From a checkpoint of a small image classifier: held-out accuracy 51%, trained on photos of plants, animals and fungi (iNaturalist).
Rows from block 4, named by matrix and row number. Rows with one number belong to one channel. Each number is 128 + 32 x the weight over its row's rms, rounded and kept within 0 to 255. All counts start at 0. Numbers have three digits each. After the name is the row's rms in percent of the matrix's.
# convs0: first 3x3 conv (model.blocks.4.convs.0.weight, 112x112x3x3), inputs 42-55, a 3x3 kernel for each
# convs1: second 3x3 conv (model.blocks.4.convs.1.weight, 112x112x3x3, transposed), outputs 42-55, a 3x3 kernel for each
convs0.87 097:153095119179158168113069121150099040127165113030036071132147136086129114071085125127189163062093121149136061143125117122108141133155146119095115137093131189175177120172130113104111189147152112134068132133089117144111161132139184195179084077096121126102095107122138136131130105134163161159081033085121126137153173143118107097158175137119144082037093094149150130147139132111090109
convs1.87 096:166137095194109133201165181139164177145142155175176128098127123113102080133140154146107117150143129128158157177183135149102076184143116150135142131140155092106131103174166092124096079131108072108103109149178150119144160177113138156156089121150128135096111135128068069059116121118096066070079098088094108086113175141132144087166153119115138097131132154118134168128106115128138135
convs0.88 107:146125105142116072141122096152101155097145089156128048058140145118169117129138136131094092197050057163071133121108134126112154121123125145131115078133083105101089165126098181141101146148119115098144113114108132145059127142178091149154075117106109160103123134123108142131094151157123143134080151163125121155131148106088090123085134122137119089126112117094100135105112106117123106
convs1.88 118:164160153164121125166143111139167152142140133131094118117097115153119116108122135115135106063118122078113108182160107188155101201156114067130100163174114136110058085114085054146120136135122130127125146127126164142124116118092160127104174119131097047072081139137121182120200193162103095083062069088114167114176207125112154065122137111123130087136149069141136123108102086154087118
convs0.89 101:157102154138085155178118164167115104163094087148122148143142140145117091102119116082081133119140105097131120122106105126128129118110114075206095076226131126167089127064113167099115191138145115136051179167076182134083144140146133131090148116130154155135153167173123157161136100121154119090131133116127144100115159109125141143172125128125110147099105160160109110149105121107145115
convs1.89 091:135099098107117066089109074140158149169130137132149126107110155143106095210125104174135132158121091147108112183138123158142208115167231133136162146146150179152128087065150101070171105112153173174117157159137149160159162107096171116104157143158160138090162129104141119138129133149117149129149128154113165124112137128133126086096096155125147189113139144098191157137186125152136101
convs0.90 106:105116191127127142116136147131110120143121089187167133120118166120120180128126126119133151123093151103150135141134139134134128140129119188058144194121116110146091083080166078158190127178172115166115081136160143099172135077161126048137152082103141114127075149129093148113151170143030156175102144134127107109154119105125126104115158140069156168103153148102116124059108130099122141
convs1.90 107:138110089138100074116109073121084114087084119098095093157130119130125149125147155115065065121081072122128111159077138161129144119147184127140135110147144125171169077144159157162171158104188137111077157097067137114090082097135098140130115128148095108095075112086094102082153164126146167135126121141163138146170088162134103135162161146126107167152097107138111141136117150125117132
convs0.91 097:116119155115140151088109107127118109151136127103138117191199148187209171148158145059030079064046118107078128128129131117144123132138147111117147112153137130161172163122145130120143123107155089073134098088115113085123123170082101128083121154168136110159145135141150138125134115126171152135090083100124109146123124155115126137139171165145173200155132189122140148135150152144145108
convs1.91 112:089105111079113082075114110110103077144147137212212170123126159149147152171209181132107073084089101131153151057089095052114115088133120113166117089147109126166133146131107133117115109116093110124104070095091102073081110100077109110090109103083102124155099115123134138155153163143127139119065105095067038035117124094088149083121159166106111101083071066152072070088073090103151150
convs0.92 100:124116112124086111130112108159124124197126121182095105169097122148099104131138143204116109165155090147123128121140137108119137147126136139144114089097098115107105125134106078115133065113171049168153076167214115086164110046125112065118159088087165133088136136112149134157093113132092074101100072098105129121160102087158128093114058100112128134115132134141099131138149138131151155
convs1.92 101:121097084111084071131089104087101105078126160104134201130139090124150099128149058133142166136127150077100106103171128087173170063119124112082123143091108156129151143156159177086134151110133165142106133142119121155115114117158140106134131098099143145172119145133138149116204207117138125171093100150129119131129114134148096124109134124114096125113086074120104123082089126131144177
convs0.93 102:132112136111144137092099103156147154112062128176150151148133168150140144172201136097080107098084130137142130122119140130123121124140132107068073152160157174141133118169141097155170141133140150096093080145123140116109109120134150072103141106120125130134136150141108140153117124143153083109155083107108090114104106129117129154154115157120115116114106113149117120156138097139141125
convs1.93 099:154117131131122161105143121140150142119143149100110102119101110115092064141082100096096102112109092148102114116131133144160168150127184109072123131167182166161161084111145154133143157162165123101132195160140129126101108119156148141192159184208188140077139118063169138098120146160122153170126087129096108111121113178105104152087095123133099139153129125141177198160146142118103128
convs0.94 102:142102131107085123076116094111139070128141091103143128125146091184197078153148102102073119126118195097176169111129129140143130113137131126120080155092102094091122177125144116120127109148149128085109079039115136080168115182106154120050133118063146125163110121158114103118140160112227129072136121094107119102138183115138131117170132164170152140158118115118124150119141117105112116
convs1.94 103:186143125100130119077171159136136145115077061108107092187163157225205178169163094146141111103131133114140124128154154119182152085147147173058113124111179132161191093055071107047139093097167141136158165138163119074072159138141136145157143173197115129094126109105131133134125119106094147151126107090047101142135186160147161129091086082182140131178100099122157165152182154157185129
convs0.95 102:131125113106086085109086115174196098166123071107134130100117114157107106111146127131149155207153109094054088133154157109147160112133132120141088102088053105105140176127094130122098113144137168106149148126171126145235107084137148131109089124119137122087133113141103123131166145142147144081107112116157134122123090114116128142123118127117132172091121235137144108117133083145111105
convs1.95 095:124117063066096095063113130106107118105176145083133158123173175106154165149125164102155151182202199151134107120074115173135185129107156147100138077104135073115109103136163141137156129126173134178106147168157106107115106146168106143200097117162123124111140195161180119116130108121069089144128097091142183172159146141101100124185163154156142166156126149058091077096091126071141164
convs0.96 095:106082113130121076135160151067106162074128138087133117162120144232186147153150139140160071038123095056112148123133173138125168152161126107113105087094091141165112107132127102142134086088135213210192119199117046092129064039131173162155097133156128116112166118094155144148166108119165114130147186155113146150146164156157175137125117098129122153171190192102120097110122107135156103
convs1.96 102:103121112130128142150139124097114118116127145122151157121110130077124174106107121171164117149134117151100130114137137129102096108120102111138134128117128140106125105130154142131117115148160127120121164181141115097071118209255094206224096135151120123099102104099096115096050094122181140108109103060106098136060102167087084122173186139130164130164160101128087140099104117097111113
convs0.97 101:120078077110114113129107102153129080168152154105091179111109128134106136133099150176166107198149060134123083139132128131142156131155159083171148085070251102068142135117110094126062100154106069059137099178146093214132115128111063131228062096232124114128119099139129125125112130113102150219107075186140159096126135149145157132142129143111130157110140162143120112128160164148133142
convs1.97 104:133134144143138143142117120162124120161150136055106114119162154156137177079115132156136107119120129098145114138129145150145147107137168162137159141166159166173131200197206129167168129129156170178107163179147139110145169161121167193132156172135138137148098146147110088103211180126071089070115113120140139114140114168144103159075121111113112136114094140149145130171125119132090136