config.yaml
arch: "resnet"
stem: "single"
init: "kaiming_normal"
learning_rate: 0.0027
nesterov: true
warmup_steps: 960
Rows from block 6 of a small image classifier, named by matrix and row number. Rows with one number belong to one channel. Each number is 128 + 24 x the weight over its row's rms, rounded and kept within 0 to 255. All counts start at 0. Numbers have three digits each.
After each channel's rows are labels from the 100 images, of 14848, where the channel reaches its highest value: "responds to" is what is common among them. Only what is clearly more common there than usual is listed. The data: photos of plants, animals and fungi (iNaturalist).
# convs0: first 3x3 conv, stride 2 (model.blocks.6.convs.0.weight, 176x112x3x3, each kernel summed), inputs 0-111
# convs1: second 3x3 conv (model.blocks.6.convs.1.weight, 176x176x3x3, transposed, each kernel summed), outputs 0-87

convs0.107:129109148164123056140165124126096145109134117141152161120116095128128154118154098096086159144131148104100099137103076102122135120132122156125139158147114138138153122155159163105108141118120111129087130103143137123124120174161111167136144124155153175075152128130135136099126087102174123109127114106127120123147100126120131138190101118081
convs1.107:162119111104145143112106132113142124104107164121129129126094163114123094174106152131100096133179129096171152115107116148123116148137133166105093122108154160115100132160143135124129117156086142106167130092121117088140143101174137126113178117131152109131124135113132
responds to: class Aves; phylum Chordata

convs0.73:118136099139128100111146136124110136098115113088114117074106121155126150127158140106157070127163103132141128117105146183091110141105107156103104086139096117145189150133111138135130131105160104165126108143093122116128093119109180130091185149108153132143129158126097135121129115126197109141138148105170139138108120136153134116134109118151
convs1.73:104108126111121096149141127119163121138115131138135131148111137164114160156148120125135165150171129199160166153125141076149152158176133151162157140159145109091140080081148116133121115159140089116094106122129133094125133117112121117132147127159142114178136089127130
responds to: class Aves; phylum Chordata; order Anseriformes; family: Anatidae

convs0.61:114166135130124154127078132114116113179151155113133179100081121116135135141155121131134116136128126162131101136141102170175077148113149119123133133156110111114154185146128130118096146131161154156140094144121103145144153084122144092101076172130158095108139150100126150107149159123121167099139095100135109088118096132137135145121100128138
convs1.61:120099152156129123100095146131147116109115149125095104129131081100143108127151105126157165125126085142070133150109149111097113123116120104121095134121122136109129130142097127117133086087166150152119100142145087153148152147170131103106146106167127121172125091095128
responds to: phylum Chordata; class Aves

convs0.67:125172127127119114144107135140148181128080097161108121139114093141143103169129134156100100124123138148119136139088104133070151147113114157097167072159167128174142155125131108102155139087195153124118127119138120128130131081168148152146104127109111115172088140124107154106124143133115119126106104105093125129135141119153137136140133094116
convs1.67:117089141167108138166192152144102089147167112139125158119141160157109162115122123171143107127103130158117112113144108146162114137141150097123140147191095133151101164158118139137156123151127144115128144135134122123115156176141151091106132153113096101129118101180120
responds to: class Aves; order Charadriiformes

convs0.89:112119129123122141122151122147142139068128157072124178150112136129116102157165083157121124153156111137141136099147138133160118124156131167119127178136112106076128123120138113112143099119173089122144130190165156139111145137087136118069118139093175135110075115113128132096113124104151136125112129137100127134130088133146093120146108128106
convs1.89:155089134114125178106137142151130152130099135124144138111110163105113122137124093094101096142245112113117100165109102124119105121103108145149123121138122119123113136131136146150106134145109127129099144131149103131134125128140131092161144140132132126138141140138128
responds to: phylum Chordata; class Aves

convs0.57:102170131139137138134124096109124081123158119149143076137109103160126091175120125119113093117143142076144142132110136140115068137088139122099140150143168127186141145134105091130116144105124111135121158104126128160138099121124129107122115131164117077139117151194114152138139132111167130095134131109134109158120126146151131174078130129084
convs1.57:102130149136126123133155132109126095158148163128121118152117179157130117146104134162110123129095120084147141114114158134146173145143103123113136160174096131189127113110150113116136137134135141153139089130141136124102097125135191156095124140133090097143135108141141
responds to: phylum Chordata; class Aves; order Charadriiformes

convs0.31:103141094139128138121188112152129126079125131152082118122146145124127091122120067128170124144173180136154131110156166120136145115164090102140119122151146118112127113174088100182103090114161148143106081106101129147169127131127112108146109101123134122125115175124145145121138104145119105111145128104119112116118165107122114097127128107169
convs1.31:100106146162102199103127116180138107120131101141127129110125143112122089143078091109109108139180135079131113129150118100147131172112116141192121123134167123061107201119122110133114187134126124122144174124104119153137102144145111126160144129122131128125089100144119
responds to: phylum Chordata; class Aves

convs0.71:128159102115110104096111151112096127102120145143138158129099132142110167154132132105130104099128161139121117134123109120146060117104108151122152143198107145075126090103136138098112139158094105083182120138109156109103131154105157125147166158101151118062123126147115128155125111153154131140128129090149128129136119103176152149131139118136
convs1.71:132112119120139116101120132127144110119153124129155111131097088141123115144145114155098170134105113135142143181071112111104140123153112078163118121109135147191124128139153150142136114158132149102158116070093100136143151101120142089127101130157106073144147130171105
responds to: class Aves; phylum Chordata; order Accipitriformes; family: Accipitridae

convs0.21:114147136137125162111151140151111086132183125104134129112128119108072132117142113139145138129153127176150127138161161139114130157098147140137104107124095132112136140123127109115127116161160118114087124116125118098146137136141221088145123108127135173141110143131070105110120139141129070116149095108114131154165106094111110183108094132125
convs1.21:155123148161092165156096122106170136169094108128131126121126144099105133139158133079121131115186189104133125108143139118119160138135125149152123163119191134091121136080131155143171124135160109139097117146145124096158124137146117102147133152135104145138086103171115
responds to: phylum Chordata; class Aves; order Charadriiformes

convs0.37:155158140103162133126156130115148117102133124112113096133141134109120151150154151124142130129145141178146115102110107120122080097084113159119179085111138111118160172131134119152112123111098143148077122123113088144160114114128120145151121122189092158149120162094098145155128105139107182105145132111108142129184120133082132164135131105095
convs1.37:126125141143147123156149094130160128107114116128151158091148124143110136156101167113131117161167109110157159114128169159170084158169115096127133142154189117186122156137154117134135065148145104146106147107123149115113124121108164158140127147147107120137112121103087
responds to: order Charadriiformes

convs0.126:128126093120134153084081162111139115184115138139116074149149115123111108181088174153117162150117150132116099136120115074117132114138116135118146074124097140127146118108128128147126146137155132139109119148105106105139149169165104143103135148119154145094123129155166114111136124107118118125154165128124102125165069176094112126171130125112
convs1.126:094141139130198153153157130136116132123136145098092129105159098180133137141132129129085102096162169116076147078132125171150136114105126080111122129119123130167116139156100112128105126146074147114146150166133129139094088088155114154131121147126141148123113114137150
responds to: class Aves; order Anseriformes; family: Anatidae

convs0.10:138158149157114169115114160150110129114111091146127153105110088110129142097159128133127118162149119124158142111146105153094136133146117114106094125175134105135098104101111115119121133126139126149092168097116120152137106145145143087119165172150134123094138137136121097095168102082116110103075119107148117177130108191114093130172099144111
convs1.10:148121157102152072133131145113138111143127174130118115149123145146103176076114128140136056142140124147152149103136088107110092085100167101157084116077213159113105164124123131087124138140111151118096139071120121103133104131109132151119155145119127115115113111189159
responds to: phylum Chordata; class Aves; order Anseriformes; family: Anatidae