config.yaml
targets: ["family"]
norm: "groupnorm"
channel_attention: "se"
drop_path: 0.05
kernel_size: 3
stem: "single"
init: "kaiming_normal"
muon_scale: "match_rms_adamw"
momentum: 0.85
orthogonalizer: "newton_schulz_5"
steps: 9600
warmup_steps: 960
weight_decay: 0.08
Rows from block 6 of a small image classifier, named by matrix and row number. Rows with one number belong to one channel. Each number is 500 + 25 x the weight over its row's rms, rounded and kept within 0 to 999. All counts start at 0. Numbers have three digits each.
Before each channel's rows are labels from the 100 images, of 14848, where the channel reaches its highest value: "responds to" is what is common among them. Only what is clearly more common there than usual is listed. The data: photos of plants, animals and fungi (iNaturalist). In brackets: how many of the 100.
# convs0: first 3x3 conv, stride 2 (model.blocks.6.convs.0.weight, 176x112x3x3, each kernel summed), inputs 0-111
# convs1: second 3x3 conv (model.blocks.6.convs.1.weight, 176x176x3x3, transposed, each kernel summed), outputs 0-87

responds to: class Aves (83)
convs0.149:497519479457524471477513523479466535482533513478517524544477449522482508520536495469504465508486528455511491509466531486543463502482480518504504508473497478454478553515503473510464490466538531535538509520493487492456472495500488462501527513502511467484484538513499454500475504445505525480524501493510497499498519464482468464538525482510
convs1.149:473515504502507524479512496490522510467470485487461522495569470464504533485510498502500504517517480511467493513488499488489499499484522498505522469557480489497477462438524474553503491507488465475531494449477478464487509499517485441490536515526512536475539558505489

responds to: class Aves (91)
convs0.167:497511495502484468496508519491480450512514504470484496472525523507488515453478485544477476493513489494540543537515456529519444526488495480506472566495502471495490494468497484504542501507526527480500559548479508502488480503468519486538516510512511496531480466559514504519526492454495449529494511466492469502502479481479483539496482454506
convs1.167:489496495504539501515501517484496482524499530478465470504514513492482518506491489493498478484566495526503483503464457472487523501479494545546518474496548505468523486455534494462507495543548520494483501475518496491503496461514531498491483506516527503517507493489526

responds to: class Aves (90)
convs0.48:452490486456480514535473506509496530522469474481522518483438493495484472488496510500532483490491492485510499522477493462528537495464506510500493521484517510544500444471535461515556483460514515554530557502489521464512489485523560489476531522523506481506493471482501504503526509497495500487497453502470488536481481457503514482512459504538
convs1.48:464507507491492491514498504531484483536537536474541487559482489496462538498506481553481518504470508536578450516497466502454491462481486477504539488499458531471540471465463527487494522484533475493510487502466502493505494506516482532484496501506458526494497475477533

responds to: order Charadriiformes (30)
convs0.147:505514529478487505510487492516471525472500413468485486490495562540498510500517484492485504510541479515504480541501495461574511479474505508522466506527535493522503500502507496521475489510488510543565518471472470515530509485503446502494480508520503466501554509487494498516514505482501479506502466485478501488555480496460539523460507500525
convs1.147:450487532523529505545512507502463467531474478544547518522502459525471478487514564509494510485491430530482481548488490540508471477532494548561532450551512484475469485521500509486489495487476512474518575511520505483512495497502499529520516483496480505503486542508489

responds to: class Aves (83); order Anseriformes (26); family: Anatidae (26)
convs0.17:486473485504534542486502518463537488486523547474480507506466434490549493541501518501576501476502486495515486506490493505484516531495527521511515505473515492512574486531461500538484475459481527500440506490474503514491501509477528483509485531513512460502488496487446477476533505512468516492540510496511509484507521511457502532471495478484
convs1.17:506518505484532436546539500488495495507510517520515471477541498512535489503448534503510484480501519550471491509507501444496481487493502475445490522526490453502505522541486488504514463497502468502479485502530500527480518482477484513507529471538504529480508476460526

responds to: class Aves (87)
convs0.94:510519469496457496495479475532490505507502528496526515510496484454496486500477549500530473522479517522500539496542496526515508503515487504478517510488515466502509486486515506480565486477498498476531477558469525444446538514481558477485504483529436497468460520482492478452445496504498496492475511473497483520494529525505535509517481470479
convs1.94:516487510531527583492497498523502506488463506491499527539508558455464506503555501478512488511507510472493565499506469483484524537477494517521511507503477482525526540483530505492536515531474491514454503490495481522534457508506507471472523527538506434500449466506496

responds to: class Aves (89)
convs0.129:477523506490516519488537481473506509461468568533539535518524493496496469484459505479545510445519537502515486522476490474471498517496503515494507524501502489480516514501498491473454503481506481508492455494475476497498520503491507440449489514503499473478452538557521521531500487538455516477506507482512498537557518500481518524478505509454
convs1.129:524520544490504509458490531483511486461555490490500463463526495478488492473491455520472531479473508466517511542485514513473461470488440474505483502476442501532509463477518485482549486495501461514524446501486462471469508515519540516517467514499498512484542454485481

responds to: class Aves (83)
convs0.105:525423534509516513470501459519523500518508514480468495535478461492478474542454508472506524460523530508510512491463509506445509503500519523460444457462462519526513516475482496500515496481535486481452509480546473523489490499526536478517489499508520505560503514511517518481504487520480478468528514477512524504504499485497493517548498502472
convs1.105:537522438499488547511517486484492507498524493511499481488501533530513495495474453440462500510566542507522468510496493459502479510480491509497519541521533429491446525484480538507482478521533479465475489483560486477485513507478470486475513506500491585472486517482470

responds to: class Aves (86)
convs0.32:512485513495470526489501512515508500481502484508502474500497485521520502487503483501474505547485439512495497532501461564548529514529531518509563496483483532488475517488560462554520517461508481537448522538497523494526505493514522532499504476487497511482502499458470499503497486503526471544474440488492457540477506515482484515516468487479
convs1.32:500500525475523507536542533524530488511516533511512539493506480476468507581521513505485532502504459563466504521500464507497499481507484494481517490496510474492521517501481523486500492489499531495499473457529507522519540493530505489497510544526507438511477535535510

responds to: phylum Chordata (98); class Aves (96); order Accipitriformes (26)
convs0.58:466487514513477470460472505469480488515503517490501528546564526470507476506486491483534476475490516539498513480525480488513496476467488482469449487506494500485541487541515519489467493497501491497497498518512526499507504496540512460504485552521481500460505511500512505473520490509551476489496479494524487492507482549449478549600516512501
convs1.58:533502529536470475517482504508484491506478571501486483506493522528461524507553470502482483469507477462498511534518513491550502515527465521519478545489519551463508526528507464488521498504488487476488530502463519496505486540496498486524518493485524508485504473542538