python train.py --model="image classifier" --crop_scale_min=1 --translate=0.06 --init="kaiming_normal" --max_steps=9600 --adamw_weight_decay_other_params=0.01
Rows from block 10 of a small image classifier, named by matrix and row number. Rows with one number belong to one channel. Each number is 128 + 24 x the weight over its row's rms, rounded and kept within 0 to 255. All counts start at 0. Numbers have three digits each.
After each channel's rows are labels from the 100 images, of 14848, where the channel reaches its highest value: "strongest on" is what is common among them; "patch colour" is the nearest of a few named colours to the mean colour under the peak. Only what is clearly more common there than usual is listed. The data: photos of plants, animals and fungi (iNaturalist).
# convs0: first 3x3 conv (model.blocks.10.convs.0.weight, 176x176x3x3, each kernel summed), inputs 0-87
# convs1: second 3x3 conv (model.blocks.10.convs.1.weight, 176x176x3x3, transposed, each kernel summed), outputs 0-87

convs0.123:112119142093160107148081147107140127179134133112164164118162083127132114125187140165131146113149149115120145151088123156090073095116160129122106124147088119106115119117115136141143153093149099115111122110113139124145157128138098139154159134178113091156142092113160
convs1.123:137163113119120147143122113146142114124113137139127103095066060139127111149140121104156142132160097139141144107116136129133193124134188096097133111092129135089092121107127124103169106115129145097119085119136097119108138118124107087070130134124146141143117099119129
strongest on: order Lepidoptera
patch colour: brown

convs0.77:149122160149136135157126119108122161116143151144094110071104142117122129090110109106144157156142088079106132126150130148121116107129127154156121096090157139091121130127116168129118132134118144126109092150121109134147135153134133159136136092116153124084120151114125
convs1.77:106133107114161117127141161131139096184141131136141122112097108137123106098176142083123145107115090128102111125126135075140124099174093163134128128132124113123120111142126079082132093116159135130136150158143109175118133151189111131156123123156176123175107174166106
strongest on: order Coleoptera; family: Coccinellidae
patch colour: brown

convs0.13:114129118133117134132149151138126123143159129160111146100095149181094147115143125142111149169129128109163120106105101057145139141129147100103137094123157136101111131153087122143128162139108138090094099148094139127133145103145083181121123127135110140105131147148142
convs1.13:132115151149129130124144108134184156102076128138166151154148151197122149116104144135076123153150147133125137131148106128125104113126130108112141149120148127157090173150157135124096143098142117118147133161141096152121117117135130134162111081133143111104143118171144
strongest on: class Aves; phylum Chordata; order Charadriiformes; family: Scolopacidae
patch colour: grey

convs0.135:126107187155150177089149119110106111090123095081136141163103139117136097147074109107146138156129156131128123127152124094161146123109133123138125124136146183129125136108101091075139147126118132109115096148161126100175133123104161150117160109105100173182123132124140
convs1.135:126155133153185108119113126124119114084129108148139142143131146100117160138105164104107135135184153104103109154122114107138132143119125130165187134171171113142140130122092169128120141136083138122110127108167147100149120136113157131154120118152207125167133131126136
strongest on: class Aves; order Anseriformes; family: Anatidae
patch colour: grey

convs0.90:108114120141146137125105127211120087173139136103106103171144116109128124106102102133086118126122123105136148104121089155131128134099192110150161112134097111114146131123103138116134144133133137106097160125119142115108194135110109173099112113140081115142127113142125
convs1.90:138068122080169141129104132132126175094158131092127117105119112152149110124100136155094116113121161152119191133139134137091105120152166085105152089129141161116136106152148146103142139166112108126137092157153118133125104117123120122119115123141155140114112099109120
strongest on: phylum Arthropoda
patch colour: brown

convs0.46:126135099116138103130107105125132142150145116140122089122101116061050145136162106147139094123115125110128132141113129127077146134103151138151150115167127172122155143121128116088126119123098118099190158147112138145108143096126101157153132155156143142151152073110120
convs1.46:105132137128128123162126113105096074102121184164087125110132109155124152127124085135150118148132152111137169172131147102107152150121125166101124162123121140095183134158147098125157139099127133147090143138140100106117126129101110126161109075119154124169181142121121
strongest on: class Insecta; phylum Arthropoda; order Lepidoptera; family: Nymphalidae
patch colour: brown

convs0.139:115129150139153113102082197081110116119143150105156107104115147132091111110109133101130148130144115133129135111110108175170126110161164110113128145090145144160110121123105135150150150142114144171125140163175137145128131121144113119107123099122167081104126130149113
convs1.139:133114162124133124088140082126137152124090185112149139107138141116116150114123132113076125167100106134123117128114124109132109146101135179098152117093162127167134159122122142104116181098121109093111093171137129135072133135149132140112150118122153119120106101102089
strongest on: kingdom Plantae; phylum Tracheophyta; class Magnoliopsida
patch colour: brown